From a checkpoint of a small encoder-decoder audio transcriber: decoder layers 6, 63.9 epochs.
Rows from block 5 of the audio encoder of a small encoder-decoder audio transcriber, named by matrix and row number. Rows with one number belong to one channel. Each number is 128 + 32 x the weight over its row's rms, rounded and kept within 0 to 255. All counts start at 0.
After each channel's rows are labels from the 100 clips, of 14848, where the channel reaches its highest value: "loudest band" is the band of the loudest frequency at the time of the peak; "strongest on" is what is common among them. Only what is clearly more common there than usual is listed. The data: short read English sentences (LibriTTS-R). In brackets: how many of the 100, against the usual share in percent.
# convs0: first width-7 conv (encoder.blocks.5.convs.0.weight, 192x192x7, each kernel summed), inputs 0-95
# convs1: second width-7 conv (encoder.blocks.5.convs.1.weight, 192x192x7, transposed, each kernel summed), outputs 0-95

convs0.110 [ 81 112 167  78  92 121 151  73 191 110 129 145 100 181 137 159  83 112 124  60 128 105  87 122 173 164 158 150 213 103 146  91 164 169 130 128 112 104 162 112 121 102 133 176 162 168 170  69 138 176 109 167 101 114 119 105  97 126 109  72 139  86 190 121  93 166 107 220  59 158 125 142  81 118 152 128 145  87 131 131  92  91 178 134 133  74 133 145 113 192 135  78  93 147 131  95]
convs1.110 [168 135 165 151 141 118 139 139  46 153 158 139 112  92 107  91 124 153 166 177 115 166 165  96 123 128  57  76  97  57 156 122 127 174 174 100  94 124 135 191 124 139 124 136 135 160  46  96  89 139 125 104 145 131 131 150 118 146 151 123 132 122 101 170 146 198 127  70 146 160 111 142 143 129  77 179 159 120 195 124  93 148 155  92 135 117 109  67  97 145 120  70 187 159 125 130]
loudest band: 500 to 1000 Hz (41 vs 6.3)
strongest on: the word "chapter" (36 vs 0.5)

convs0.61 [ 75 120 113  92 136 147 124  92 113  94 117 191 131  90 132 120 113 145 146 156  72 119 120 104  76 195 118 121 132 148 122 125 100 118  70 134 200  89 139 118  96 176 162 121 154  96  84  92 105  90 162 123 122  64  93 100 138 121 142 120  96 122 119 160  78  97 103  97 121  88 130 119 110 109 123 149  81 119 180 130 163 171  84 105  60  68 107 208 101 123  84  78 146 191 140 157]
convs1.61 [ 92 171 145 121 146 104 146 126 101 145 114 142  56  91 137 139 104 161 160 136 151 117  93 133 118 153  86  99 173 121  91 107 125  83 158 117 106 141  61 140  77 113 167 131 138 143 115  73 132  96 179  81 130  88 145 180  97 107 160 127 145 114 146  95  87 158 138  70 111 207 129 177 120 125 157 102 153 145 157 139 162 128  92 133 210 147 154 111 127 132 106 136 139 129 107 141]
loudest band: 2000 to 4000 Hz (57 vs 1.8)
strongest on: the word "you" (45 vs 14.9)

convs0.3 [141 123 133  82 124  98  93 146  68 127 100  82 118 112 116 137 122 112 180 117  86 118 115 120 136 113 136 161 124 134  65 105 128 114  85 173 135 156 115 135 166 107 142 158  59 113 124 155 185  66 118 161 105 186 110 102 134  79 135 110 166 124 133 156 177 138  94 128 126 167 108 162 174 163 104 168  98 110 146 184 155 139  66 123 156 114  92 164  53  84 123 102 115 174 190 155]
convs1.3 [ 83 138 127 110  94 152  83 129 134 141 118 128 136 106 108  99  93 127  74 147 165 121 129 123 133 100 149 126  97  92  80 163 153 119  86 134  94 142 127 173 142 153  82 122 133  87 179  91 133 134 161 125 172 124 145 145  33 146 125 133 118 123 159 106 118 101 130 125 105  68  80 105  80  89 191 145 150 154 115 141 155 128 153 109 150 114 142 196 100 167 116 107 135 136 137 117]
loudest band: 4000 to 8000 Hz (30 vs 4.2)
strongest on: the word "his" (27 vs 4.3)

convs0.120 [149 150 154 143 120  83 114 180 112 125 123 102 181 156 163 156 148 167 149 135 153 120 116 137 178 188  49 128  69 170  93 134 186 160 101 155 167 155 157 123 120 171 136  92 153 106  64 146 117  79 115 125 117  88 165 148  96 104 158 120 180 157 144 148 107 154 105  80 115 159 106 119 155 147 152 130 128 125 151 102 157 122 126 118 137 118 112 164  98 172 118 167 189 140 110 158]
convs1.120 [166 151 103 121 127 144 186 181  62 164 137  86 122  89 155  94  99  99  66 144 115 137 137 174 140  80 118 106 141  56 172  99 145  81 127 105 184 119  92 166  79 106 156 108 111 148  89  91 116  95 123 125  66 186  81 143  65 139 136 119 180 121 141 116 139 122 174 124  80  56 138 155 103 114 108 155 136  91 152 119 136 102 103 129 119 157 154 113 141 126  64 111  97 126 105 136]
loudest band: 2000 to 4000 Hz (25 vs 1.8)
strongest on: the word "you" (44 vs 14.9)

convs0.161 [140 129 175 117  80 180 103  91 122  99 137 186 126 106 141  94 127 114  76 108 116 123  84 146 148  61 134 226 109 126 129 156 143 188 105 147  88 155 177 111 138 131  90 154  72 149 116 100 136 122 134  93 175 115  51 160 137 167 119 134 111 122  69 187 127 168 110 148  99  94 181  84 161 130 153  37 130  99 114 170 100 161 154 153  96 122  80  95  83  85  73 129 181 170 109 122]
convs1.161 [ 99 177  75 132 115 122 145 178 214 175 140 104  88 113 212 104 155  94 141  85  59 165 180 103 139 145 176 120 103 148 135 112 129 104 139 118 136 145 119 141 136 138 176 138 143  68 102 119 129 167 126  99 123 127 105 117 135 150 137 154 123 108 125 109 170 143  90 161 133 112 115 184  99 159 119 104 100 215 120 113 134  93 133 142 101 117 130 106 139  63 108 142  97 109  95  67]
loudest band: 250 to 500 Hz (63 vs 11.3)
strongest on: the word "be" (25 vs 4.7)

convs0.88 [231 152 166 106 150 102 114 144 119 122 115 171 133  64  98 126 110  73 103 113 141 111 112 115 119 162 116 130 133 166 112 118 111  87 141 135  68 117 129 126 103  93 135 126 136 150  70 179 142  74 139 115 103  94 146 102  71 113  89 126 139 121 145 148 164 138 196 107 162 134 114 178 140 135 116 116 104  99  91 121 141  92 104 141 229 151  94 205 158 111 162 161 123  93  51  85]
convs1.88 [ 79 204 155 107 130 140 150 121  94 133 129 138 181 148 118 120 132  64  87 132 135 147 114 129 148 154  96 128 159  79 167 121  62  91  87 139 101 187 188 168 142 115 118 140 135 139  94 126 121 147  16 135  73 175 142 135 126 133 124 172 128 157 155 131  98 130 130  93 124 122 214  85 103 127 134 133 106 143 149 128 144 129  65 109 141 111  89 117 168 156  85 156  99 106 184  94]
loudest band: 1000 to 2000 Hz (27 vs 1.6)
strongest on: the word "the" (70 vs 25); the word "of" (32 vs 9.7)

convs0.112 [148 105 100 100 138 132 127 102 182 126  83 152 125 114  87 130 122 122  90 114 156  97  75  49 127 108  74 119 130 141 125 129 174 130 135 184 113 135 117 104  90 100  79  99 125 140  83 112 114 152 142 106 132 164  68 143 133 135 157  84  94 129 140 122 172 101 154 156 171 129 167 105 145 134 118 134 173 167 124 163 120 107  92 202  83 148 136 120 117  88 121 147 173 140 116 117]
convs1.112 [137  92  92 119  78 113 131 150 142 143 118  37  74 145  73  80 148 156 129 127 137 147  60 144 168 110 177 183  87  79 154 130  88 135 169 147 101 109 125 128 113 140 164 145 177 156 116 128 143 108 174  99 125 140 169 119 163 174 135 139 121 176 143 140 156 121 109 108 100 129 156 133 144 100  83 130 130 135 144 147 130  62 100  37 162  89 119  62 125  87 118 120 147 130 115  76]
loudest band: 500 to 1000 Hz (52 vs 6.3)
strongest on: the word "what" (30 vs 5.1)

convs0.147 [122 100 128 197  68  97 159  72  87 135 120 130 163 183 157 109 134 139  84 120 127 158 167 189 115 141  98 150 122 102 151 147  85 120 157 107 107 108  62 142 134 132  94 149 107 136 120 129 115  94 127  44 164 145 123 129 126 123 155 127 163 134  62 156 130 120 161 135 107  99 146 177 176 158 118  85 137 129 125 107 118 134  97  50  67  99  94 165 104 206  51 164 168  83  58 117]
convs1.147 [115 168  98 169 142 126  96 136 139 166 104 135 108  95 153 162  90 115 151 126  65  77 133 126 145 168 189 190 116 132 103 111 145  99 135  90 135 126 115 169 174 193 104 166 118 125 148 129  94 130 109 142  92  82 132 100 187 169 155 169 150  84 190  90 150 149  94 133 112  86 128 115  99 134 176 108 139  87  84 113 100 153 178 130 127 189 140 145 112  73  78 111 128 132 103 107]
loudest band: 250 to 500 Hz (34 vs 11.3)
strongest on: the word "his" (29 vs 4.3)

convs0.162 [101 134  93 102 176 148  95 118 140  51 109 107 142 127  96  44 110 129  83 228 136  87  88 174 107 140 130 122  82 132 123  51 157 102 168 151 125 145 153 153 142 133 104 115 113 124  99 137 122  70  83 152 103 120 111 129 149 108 142 129 102 146 147 136 187 127  94 112 166 164 139 168 176 146 134 106 125 163 152 111 135 184  69 134 115 114 117 166 104 143 148 162  72  85 194 255]
convs1.162 [106 148 122 158  97 137 107 169 163 136 121 112 140 125 129 107  95 128 129 123 155 119 152 166 123 117 134 105 102 171 113  60 142  81 168 107 167 115  75 204 156  71 166  83  99 176 139 122 176  72 126  76 176 127  84 152 105  85  84 134  77 109  91 149 139 135  79  79 103 116 100 166 132 129 127  91 104 155 103 157 220 106 112 124 108 100  97 130 211  85 127 114 150 116 140 169]
loudest band: 250 to 500 Hz (29 vs 11.3)
strongest on: the word "nothing" (43 vs 0.9)

convs0.149 [127 152 148 132 143 131 104 116  99  94 127 130 105 187  92 127 102 126 105  84 139 148 134 125 114 125 141 117 115 119 124  97  88 107  64 124 163  47 140 183  95 132 115 106  58 106 164 153 107  88 128 146 156 107  56 100 137 139 130  93 140 152 173 154 105 141 133 100 138 111 180 100 102 110 170 107 200 178 166 128 143  51 133 126 148  76  97  94 130  83 166 172 132 119 118 125]
convs1.149 [109 133  85 109  74 100  62 144 163 184 190  69 160 141 150 138 129 200 102  99 117 133 161 143 148  94 108 133 134 178 107 117 107  96 137 110 161 142 177  53  80 130 102 115 113  70  53 145 106 169 115 152 123 116 141 160 106  86 137 120 125 122 129 134 160 116 102 181 119 149 121 120 174 144  99 116 159 113 162  72 138  83 183  86 130 171 113 155 169 104 147 186 147 125 158 133]
loudest band: 250 to 500 Hz (55 vs 11.3); 500 to 1000 Hz (25 vs 6.3)
strongest on: the word "good" (35 vs 1.4)

convs0.17 [103 176 174 161 179 130  90  81  97 107  93 136 163 105 184 178  91 120 136 156 112 198 126  66 114 146 129 159 181  92  94 125 128 143 131  98 136 151 129  82 133 116 144 102 118 130  54 132 143 148 123 144 130 115  97 164 200  95 114 137  88 118 131 182 147 108 173 120 104  76 104 115  92 112 109 102 185 172 175 108 139  87 163 109 177 134  51 150 118  98  80 152  36 106 139 114]
convs1.17 [169 117 188 114  88 118 134 123 137 191 128  59  84 131 131 164  87 220  66  87 130 121 171  97 148 131  84  72 184 115 130 166 135 102 129 115  96 123  97 130  89 153 144 134 121 112 144 172 120 169 123 160  91  91 156 113 106 111 115 182  70 151 158 145 104 152 179 137  98 255 106 114 147  80 100  85  79 126 128 165 157 132 130 149 125 138 104 111 146 178  52 143 138 132 164 129]
loudest band: 500 to 1000 Hz (30 vs 6.3)
strongest on: the word "said" (49 vs 6.5); the word "he" (27 vs 10.9)

convs0.178 [174 104  87 139  97 139 187  92 122 110  85 149 105 185 110 107  83  64  95  76 133 124  92 104 155 112  97  84 134 156 102 139  69 186 131 130 118  60 145 130 117  63 142 123 161 115  99 120 155  82 124 122 158 148 157  90  90 152 170  97 105 107 114 132 124 102 122 135 130 133 118  91 108 124 120 105 143 211 125 166 174 138  84 113 136 100 130 150 148 136 148  71 101 127 118 126]
convs1.178 [175 156 119 144 153 109 146 117  89 142 103 115  75 152  78 139 151 160 173 138 123 118  90 146 102  92  66 169 140 156 121 117 117 142 113 193 106  96 112 160  43 104 153 145 179 155 109  96 121 119 125 101 167 157 153 119  94 183 107 112 116 161 164 117 131  87  93  94 139  99  93 131 122 129 115 177 100 131 121  76 115 136 110 158 177 166 152 147 122 103 178 139 123 180 138 181]
loudest band: 250 to 500 Hz (32 vs 11.3)
strongest on: the word "no" (37 vs 3.4)

convs0.168 [ 98 137 136 116  78 150 143 113  91  78 124 178 102 101 195 207 110 186 101 158 131  84 103 144 141 163 124 134 141 150 141 193  96  63  99 106 128  85  94  77 114 157 182  59 135 103 140 181 125  72 119 141  97 162 104 164 154 173  89 174 128 110 151  87 181  87 139 154 164 162 135 113 141  99 101 131 165 115 124 151 124 153 163 153 124 122 164 142 111  85  85 120 123  27 143 115]
convs1.168 [128 103 135  78 141 118  99 149  92 146 140 121  86 100  87  61  72 132 170 141 145 164 120 124 178  91 142 147 172 167 150 110 151 127  34 105 121 141 136 115 115 127 137 148 137 119 143  87 114 129 139 164 120 110 136  78 120 112 112 117  65 117 136 105 189 116  86 126 122 225 115 119  86 110 139 148 185 133 180 159 109  50 130  74 112  75 114  43 134 131  99 122 126 142 184 112]
loudest band: 4000 to 8000 Hz (51 vs 4.2)
strongest on: the word "said" (44 vs 6.5)

convs0.53 [138 152 130  88 118 127 105  76 126 108 127 140 127  83  86 156 127 144 138  99 170  90 109  58 189 185 133 134 153 111  46 119 134 144 132 135 201 160 153  78 143 138 144 171  90 147 122 157  88 140 143 127 115 145 105  76 112 108 142 142  94 128 140 145 173 164 139 164  94 197  76 123 113 145 172 118  68 125 117 107 112 150 163 190 118 152 113 187 118 169 114 142 150 186 159 140]
convs1.53 [179 110  96 129 103  95 154 160 114 134 133 129  84 197 157 137 147 124 125 117  98 154 161  52 114 109 102 108  77  61 133 151 126 104 155 172  98 140 103 128 109 142 122 118 129 183  84 110 142 141 176 133 139 101 102 105 117 149 120 118 156 104 105 135 132 150 146 150  92 189  98 167 140  64 107 112 106 154 158 143 180  69 109  40 128  75 164 138  85 127 130  89  69 137  80 143]
loudest band: 500 to 1000 Hz (30 vs 6.3)
strongest on: the word "have" (74 vs 4.3); the word "you" (36 vs 14.9); the word "to" (34 vs 14.6)

convs0.176 [117 131 131 117 116 130 143  20 149  60 155 150 142 119 197 149  94 107 103 135 157 118 109 113  99  81 162 129 103 103  96 132 198 111 136 127 132 110 131 165  64  78 120 162 111 105 108 140 106  93  77 100 126 107  95 133  86 126 200 116 146  45 118 238 116 140  72 185 136 179 140 136 140 121 108 126 148 149 120 128 107 134 169 147 140 131  86 125 121 131 163  83 124 114 164 138]
convs1.176 [116 173 127  99  89 134 157 131  96 129 119 113  81 192 129 151 147 143  98 114  90 146 146 153 116 161 162 217 113 103 102 114  88 153 203  74  94 101  71  96 116 138 158 134 130 136 127 100 146 131  84  94 139 118 122 127 115 142 119  96 155 222  90  86 169 158 157  68  73 117 140 200  92  92  87 126  72 141  86 106 126 185 155 146 104  71 146  66 100 111  91 119 134 127 167 111]
loudest band: 250 to 500 Hz (42 vs 11.3)
strongest on: the word "it" (34 vs 12.3)

convs0.30 [140 105  96 167  97 104 172 150 105 141 161 159  77 140  87 141 134 116 174 143 152 164  50 175 137 171 136 100 120  90 106  98 126 141  83  92 154 189 162 109 111 183 105 117 156 105 119 137 124 153 184 128 148 119 151 143 144 152 155 147 110  82 173  99 200  70 104 168 113 163 159  78  98  90  99 182 115 176 151 143 124 131 141 117 175 144 104 116 149 175  67 146 148 174  98 175]
convs1.30 [116 131 142  62  98 124 112 144 141 129 133 137 166 135 161  31 115  98 103 132 118  85 142 155 129  59 154 151  81 134 126 138 133 166 151 166 150 119  66 176 135 117  85 133 154 123  97 102 177 155 135 109  74 117  50 117 118 139 185 121  86 100 102 135 190 106  72 156 152  90 149  62 108  85 159 109 147 176 112 151 164 106 166  93 187 127 119 111 128 131  98  84  90 114  99 129]
loudest band: 2000 to 4000 Hz (43 vs 1.8)
strongest on: the word "she" (33 vs 5.7)

convs0.85 [176  20 105 107 171  56 132  90 137  88 146 154 115 146  95 129 189 117 121 112 119 117 193  69 124 105 129 113 148 125 133 158  97  84 136  91 108 107 124 148 130 169 190 148  71 132 134 158 104  95 134 137 144 139 164  98 164 150 152  84 108 126 148  81 182 108 142 108 113 140 131 142 138 135 130  96 146 143  67 114  83  98 140 109 131 126  90 124 163 171 132 143 102  28 206 146]
convs1.85 [122 181 102 142  76 142 135 132 123 152 137 153  76 108 132 168 105 124  70 106 111 152 164 199 170 111 112 115 112 128 124 176  96 255 112 114 143 187 180 149 196 108  93 137 147 121 189 135 149 183 114 123 148 147 145 132 135  98 135 166 148 108  47 114  92 103 156 146 191 164 141 107 110  98  95 129 157 145 171 137 110 130 158 170 155 108 189 140 208  78 158 161 155 139 126 106]
loudest band: 2000 to 4000 Hz (35 vs 1.8)
strongest on: the word "she" (29 vs 5.7)

convs0.81 [104  79 205  98 134 120 161  84 138 130 157 154 111 105 114 112 119 140 135 191 112 117  92 104 116 147 156 101  61 138 118 123 118 119 163 154 164 129 142 115 130 118 181  94 127 146 157 148 109 121  89 213 115 107 132  30 151 150 104 118 147 116 121  87 165 143 153 155  78  79 198  71 154 121  91 116 159 108 129 128 150  70 114 151 154  67  74 118  87 139  95 105  82 142 160  96]
convs1.81 [110 119 143 134 142 150 117 150 149 168 144 162 115 183  90 134 137 104 180 177 132 149 141 190 140 136 127 183 139 123 142 151 163 141 176 104 127 149 113 183 176 117  97 127 151 126 124 163 184  96  65  90 134 105 103 142 145 125  91  96 154 107 171  94  72  78 155 107 138 104 137 133 162 169 108 129 144 146  98 127 105 167 117 138 204  98  98 171 123 103  85 109 103  84 160 131]
loudest band: 250 to 500 Hz (44 vs 11.3)
strongest on: the word "never" (28 vs 1.2)

convs0.86 [135 137 147 149 122 148 170 178 106 171 118 129 123 184 139 153 110 111 140  82 130 160 133  61 126 140 105 141 111 183 126 104 136 156 110  90 181  49  60 100 169 121 138  78 137 127 154 120 101 122 132 135 155 149 127 150 136 158 177 100 107 153  82 204 111 166 112 120 136  95 112  87 122 139  82 136 100 148 125 109 100 163 123 101 107  99 125  79 114 120  88 135 148 176 145 156]
convs1.86 [201 137 147 163 139 109  71 113 138 176 150 192  62 154 161 147 143  71  93 170 124 179 167 128 172 123 105 128  70  99 173 128 162 118 153 152  68 126 113  87 110 105 119  99 172 100 125 132 176 123 129 132 143 108  66 122 152 140 148 129 147 151 109 137 131 143  96 120  52 169 125  87 133 128 102 102 166  84 120 162  99 162 135  87 164 164 168 120 160 135 104 130 160 143 115  81]
loudest band: 250 to 500 Hz (41 vs 11.3); 500 to 1000 Hz (33 vs 6.3)
strongest on: the word "never" (28 vs 1.2)