Rows from block 4 of the audio encoder of a small encoder-decoder audio transcriber, named by matrix and row number. Rows with one number belong to one channel. Each number is 500 + 25 x the weight over its row's rms, rounded and kept within 0 to 999. All counts start at 0. Numbers have three digits each.
After each channel's rows are labels from the 100 clips, of 14848, where the channel reaches its highest value: "top examples" is what is common among them; "loudest band" is the band of the loudest frequency at the time of the peak. Only what is clearly more common there than usual is listed. The data: short read English sentences (LibriTTS-R).
# convs0: first width-7 conv (encoder.blocks.4.convs.0.weight, 192x192x7, each kernel summed), inputs 96-191
# convs1: second width-7 conv (encoder.blocks.4.convs.1.weight, 192x192x7, transposed, each kernel summed), outputs 96-191

convs0.160:493517530494479501525516498515537515513516543471492472481528477514481511511515495496531500527517493499492521516505470505453537516472502521449459497491532497505484477474511447523482515522484481516485456499471495538515489463496492516529496531491489494496492527533514565471493477503491486516
convs1.160:515492532488516495484494561495460529502508519469473499480494556494477485503486505462486493535465507520496466502479505488524473501503525489487482469478478496460492442497466499465527533498491461499512483459502495492489474469475487490514510463452476515481458505496445421557483494507484510507
top examples: the word "was"; the word "it"
loudest band: 250 to 500 Hz

convs0.76:509483509519473477511497474487517482479474511501521510492492509510488486520531559526462490505496493507526514482513450478481494512497499517492454497483495524507514523482480510493515506499496494518473512441492459496458504519455501504480510498448486505524474519467510480467504434516479508488
convs1.76:487515455464502511488506455498510496488496496487490496498492504502506471494472500497480527467500540521516470536573485544531520493497520505522474462499551500466482477477518444554501494507469501499481465489486504501527486495501502468508463537460491507498497539491483515453555514448490481540
top examples: the word "was"
loudest band: 2000 to 4000 Hz

convs0.79:519497522524484455479495486536513497518473477543518509534453466477509517467550437510458500492503526457484510488539539484530487428488501517530501493516499514510531520443542504496441531503493535486491505453465536493527537512524499460523527514496564532493489482487475520535525510458522513466
convs1.79:523451531499541486506520528545505435555466499496526524451519475513514483499531476450526504496505511486507488474545492458451495511512472470501543504489468494487501485437479490514508514495479482462496473510526501505493526526496490457498440467490487512501519462507486514486531472506520475498
top examples: the word "yes"
loudest band: 500 to 1000 Hz

convs0.94:476500479494536491523527514498491490519513513516487487523452482486455483577514543496476473489506514479484484499489505482513513524483547528509521496535489518454491479542500447499473555476509518490493498497513535497482496501513493440542494494527483518535461513495463492479556491528495502493
convs1.94:556486490521474576489492514512502445535496494483460541518478444482537543487486501527481452503454467476521477513494512498527511435510485494476527497490512539492501517515485510509507509457493468504535519519489506454489491485480488566493533485503525499490550488515500504520472481478493502544
top examples: the word "i"; the word "my"
loudest band: 500 to 1000 Hz

convs0.6:496493473472536513502512537533470505491523505500460511448532470533468507498443467524512457534505488455514472473494541491485517485501502525517536500489465491493536485456479530499457501508493445487489485497458482492519458459507538484511501514466529492493489505489553481475483479509476522483
convs1.6:483471520491494460516500511484524501477512459487497492493455493518512457518469466487479539507482494504482477508485479464500500516530511520499502524495471473462470482490512531478516517531466522511516518495507491495465497517514479492487556505501493510447496526450499500527468451480483504505
top examples: the word "of"; the word "a"
loudest band: 250 to 500 Hz

convs0.116:520544504527529479485497466489463446509486497498511475551469518489518505524475463528531478489507465481488520450483528508484492504506510521504506482489504497489513505542481468490503522496520535499511500507505489525502453525529478495468507482482495451492475520476506440499520485454471490478
convs1.116:544496536523498501499478518471497548504504494521480487462459518459497495504516479505490491503532524537558505445519491523507500479478466474557427509469530522463512482479494525505513483499464524491482510519480498528489506504515524480524469544528491509511441436522511467512513457508482475506
top examples: the word "the"
loudest band: 250 to 500 Hz

convs0.45:487490525513535483507512562507472486506488540501535511535488517520495531512496522530516519489495480514508506522500524498519456489447481495527494448492485534489463492532516470506453513555518490516521434471472499517490471504532513492502481500471481486517494519494534491519508509485468488485
convs1.45:518493483518489514471488518506487492546478476484524516485493503488458459499520498490495464490502490508496460528472470516484495542487504531478438542515510537501557449519493532498459535478448496507492517455488510502466513473472507504472483512478467496497497465484490490497551479572553494526
top examples: the word "they"
loudest band: 500 to 1000 Hz; 250 to 500 Hz

convs0.117:487532543483483482507547513515515469490481540493499458468510522473523475473478461506494538462497524506469507537501499489492479447439514473453545508478463476475512507482519513508477503517523527476484568504500520445493493485485493550479516543486458502543511493508545500517499539448465517460
convs1.117:514442501468529512554497487518499534483479459481493547489506529467557471464506507521479481498497499507525473490509510492471524530520478444470520467552481523532497460559470526458512510451511523509517523467523507508463502495521541529502521511509505518502482523506545536468510540543466509461
top examples: the word "to"
loudest band: 250 to 500 Hz

convs0.119:496503484517496522518530452507461493590472512517486511480550483527490520473516503480509483518457513542482443564473515478512460523487528466464488513453491490464472562554484493489461502512531506523499491488516533541474481508500507492508519509488494522513480486508514549501509492535443504516
convs1.119:449506491479516499539490486500514484514472542537497480507473466507510510518484472517458508503486471513471515473502477513520497483524528476520499493463436466522465469471474466493520505509463485496516462524457509471519473466481495517541475487520523471468466499493490476479532474550551499477
top examples: the word "was"
loudest band: 1000 to 2000 Hz

convs0.39:508494567539528550520511478495491469459519521479486486451467461497487490554528524511490507490495462466498500437471483469548494542504517500478499518512473542511522521495471521501508493528470511521460499506513461512487488521477450498521496493504538487501490457488508514475527486478513545478
convs1.39:493478520485537488533498507507509510495526520498492465519489508485505522477531525537483518465527539564550464504500472474464513468497509515519482545504441520497486538501533545458496484499545508506506480464475503457546473465500454478497522528508456473477551473495523491502474481491494552462
top examples: the word "it"; the word "is"
loudest band: 250 to 500 Hz

convs0.100:506502478519483497493487463475439495472499534500515508530489558467426478526526509503454491522486467505554502485474493488497514470517521501511451499510424472513484482515474482553485485516481523504482496495554485511487523500500497494500488517482509501566476535491505419492496489529490485502
convs1.100:523510478478517476511528497526485494529529464503501480470484512524474494489513451503522528466508500549505472463493494472523521474544503508497525479505551492453491475502474494492509467468491490517452494483497494514446482551469497474496492514493467514508510518508508555538539487441490541506
top examples: the word "is"
loudest band: 250 to 500 Hz

convs0.154:480542462480502456479515517479467459494473529506523475495467524496492493512495505496441508524494510525525506508539545492544516487543466497458512465507475516481528473478453507519527534513505509537517489483499503503489512543498512530442482512516486475511488479467524507491461482480491496453
convs1.154:496513521484476508500559518512504465512535520515527476511532532448480474533483463472509479504521531493515464483510559519528482521507509540483465465498501498479477472522508513503470505499483499473497544443495461499480476511470491483488483508545484498477483483521526486481511488509505562536
top examples: the word "not"
loudest band: 500 to 1000 Hz

convs0.105:472553501497458498495465505515533470548515459457461506513486500476505499507538484495477466469477468498550529513483554497499507465479457547516495484458497534541539555465493498458490515504499492486463489506526462466545496485466476509485519494454505532507470458490490560477442438512525524469
convs1.105:478490499466453517511510501528494514480504490486485519508530460504501504522525482516497534480488505492476533482506566494481465487487509487500505475455493497522467488425488463500541506554487508533482463504513539497495513450494506495462514504490465487488513512542479515523505486505514516533
top examples: the word "you"
loudest band: 250 to 500 Hz

convs0.164:460467483500481510535432478495516493488511535463514506498490538521476548467498494517555513520462519486479516554495482501518497467481501545506512555504509496533553497480504527523508515487512453515496524480504492491511503481522527483494504449547487470523510519508534508492506487478507486467
convs1.164:503484481488483518467524497518500491473516508520445543443489474439493475538473563456470460464472505508517507522488495448479505526478524467486470482495523503505471482493551509508482529542523510549496481490469528560450489481497525505508457487532503502457475465476466531489504455487510493508
top examples: the word "was"
loudest band: 250 to 500 Hz

convs0.131:487489537531509500523493517519485488493480460524537486504523486523497515540533444493486491526530497474545456480497480521531522496495491476489541527526510491510501482481535539544514515536513483506526519526502472430476509519529486483528479525495513498471450533507484489520484433488486440477
convs1.131:514502490542488490520529512488540506523480517472518521508508527527490488457511477510520523496498478478473501454489491494500536520519486507487463476519471495488495451467521470475537476464485510514460463479496510462523488461519544485481499481462524515491491499491515476521462480484482459523
top examples: the word "to"
loudest band: 250 to 500 Hz

convs0.77:512475481487526481507472520512473460431476507512513513476532545482470480508495486499517530499485489477461495509494501509545466493513468526518493497521454492494477501501494513470500463544477498452514523499492473522552497500527477513506519491555466463502513474501481467483504471525500521533
convs1.77:465504485533493473512527486531465460480520548492490460511480522502509503487451446463502514473486527479491521486490528512508492491528538500513504532490538496494479502489491500502506483491461488491515481507500543525470480522480481477547461501500554523504442468484469527532516536483495538542
top examples: the word "said"; the word "he"
loudest band: 500 to 1000 Hz

convs0.95:473499534512495525465528489488508444512500509522504477522515494488483453527531479510516483478481479479440539510512498513503528475493465494484501496486494514461486486461492478522491513480506517502522481456520510487551487497545521491537467478527466469542487533481500500512467486460536491496
convs1.95:508458499491499431517487460509452484531501487485486539521501509500517492436508499480474475498531459515513504510497538506570478526497487487505469480469493499493502488489488525498522476527467529520485503504512516483484495434492509471555473506485493527526501518500463501542479481538461503516
top examples: the word "what"
loudest band: 500 to 1000 Hz

convs0.26:560480460507527531474550474469540477528519493530470491481492497477451471479509486494497508546459483482506495483498506482503519504488442500491512485466529463462481519456454484473520499513521537505465490517501521519497500480517478524515501458485505485517510512462513499477508478499487492512
convs1.26:476497519488499514480476519472487469511507491513459520497486520498537474492490493534522513510480509469480544520466431541465491501447496498499504508438519505470521451487495515495530485514467492457485517477502485489471509511472467460540467499437505506500494510524484505498498466540460519490
top examples: the word "the"
loudest band: 250 to 500 Hz; 500 to 1000 Hz

convs0.124:521516482534526513455522504463488484501483479493480559493489505549514468503517496490485517482485506473475448513486512495499531481494469541441501455533462497484521504502469522523494535510498503455476528438552506482497477523531503512461484500439509547515506479470499475517452500450476465455
convs1.124:551494527481483508461490532544531500494482449493505477498485485463519519497483498452526503529491531511488529473515515502479480468520451538529497497482531506502512526466508542480526500512523504488504510580471489460511523534477519519502441476501526507488534475479466473519499482484505521492
top examples: the word "the"
loudest band: 4000 to 8000 Hz

convs0.73:493515495535525471539477523492414488493505519515493452462488511508502496502568525509500527517484550503469536509495537481483531502478472490493525475506491572517485493524504514469467488530486465467515477509474503505492487542500544495493457477513493511459526522532536470512501472501434475471
convs1.73:500448506508500475467515491530444502445492462523540500492524501512495478473513490500503516512497475511507489529500479493476503502517496453504509482475487493511529478489515494537502503491517479498477479545474547500493495506462476519484514510517500487501476456508517502503441509498487519478
top examples: the word "the"
loudest band: 2000 to 4000 Hz

convs0.141:484503484490494505507510484498520520495490486445458463498531490538497483535527516502495521494550514556396555515493547474459504471510493500471477492467492498482504491483527479563501526473476521492490537498484481478465482499478509500473531536491476535553502506498515493504480487483463495507
convs1.141:490484505516436521462472492496482510513494521474490508491482521536481498520467489477487451489467517479525491493485494509465511506492490517526485450513509479537482457469480473481486488460546479512502452460481502494490493487482510523469551506489498538471522489537529507504502495477549512512
top examples: the word "you"
loudest band: 250 to 500 Hz

convs0.103:468514495476530447498496515537460529527502499506507497495479463495522482507484508501497478501477531507569533485544528500537523476553491507505473503461544514498483487452505515513485514529497462514469452524475508529506491485484512524561511463510537496501479502492508486486518475512500499495
convs1.103:484503463508478534463517529493473501511522522514472504480453516468499497476520443493449513504494477492475499460525468473545467513500507469503459486516504490481525525496470484537531497504491519529474489490467464480506500480516531493497445500490481538510523529557510464515484514463495543501
top examples: the word "and"; the word "in"
loudest band: 250 to 500 Hz

convs0.96:463511568491460460524466453478510476493501485500509514493550511532516492456501559520488490479519524508506481498470479524508489479480544468477502480495514494487484471496509520515518481478516541510492525514469496426503488504533506504459467509495483492508479455488487485474503528521501517497
convs1.96:505491498507491470501525515489491510477528538499501477468503493510481526507543556456540503502451524528496485484491564511467504489464525544509512508544511498515520500472496513510470503532499484486515487520501470532501506519478476442501539505521497514481449505497479480468459487498484522503
top examples: the word "we"
loudest band: 250 to 500 Hz

convs0.106:497503475506469502507533514525550486537515533485449467501481465448485541483486489508520518524465507478491529492486518460492511463515480511486458438457534512543468489482505489545535486527510499486519465520449482515493508539518509519588448510472514520501483516504512520460513533508519482502
convs1.106:464500472503494491474523500487468563486517478472477526493484517513463480472504456513530499478492509455495471504522485496478490472492500476487484464511452497449489450519487480438529491518450491496499513496511486559486490464474486456472481450426520511463512493487463470494507511518442504462
top examples: the word "me"
loudest band: 250 to 500 Hz

convs0.163:485499464485539552520515498482487488503525488490531504512514519513492485487521561515490532532454478538489441494519504506516493518484541537526490470504470475481498447483508471524496500502528524526481465523478482482432505500507515499521483508511505506464477525473522476508512497504517520492
convs1.163:547523485525503508487529505516485482484484445472461484497497491491517479484448428512517490489488481460492458490482474509518484489495496457511498447563494472485493505520550508524465479530455524452464512473461518517497467490475468465482497506500504491469489486454532441491496535490501471542
top examples: the word "was"
loudest band: 250 to 500 Hz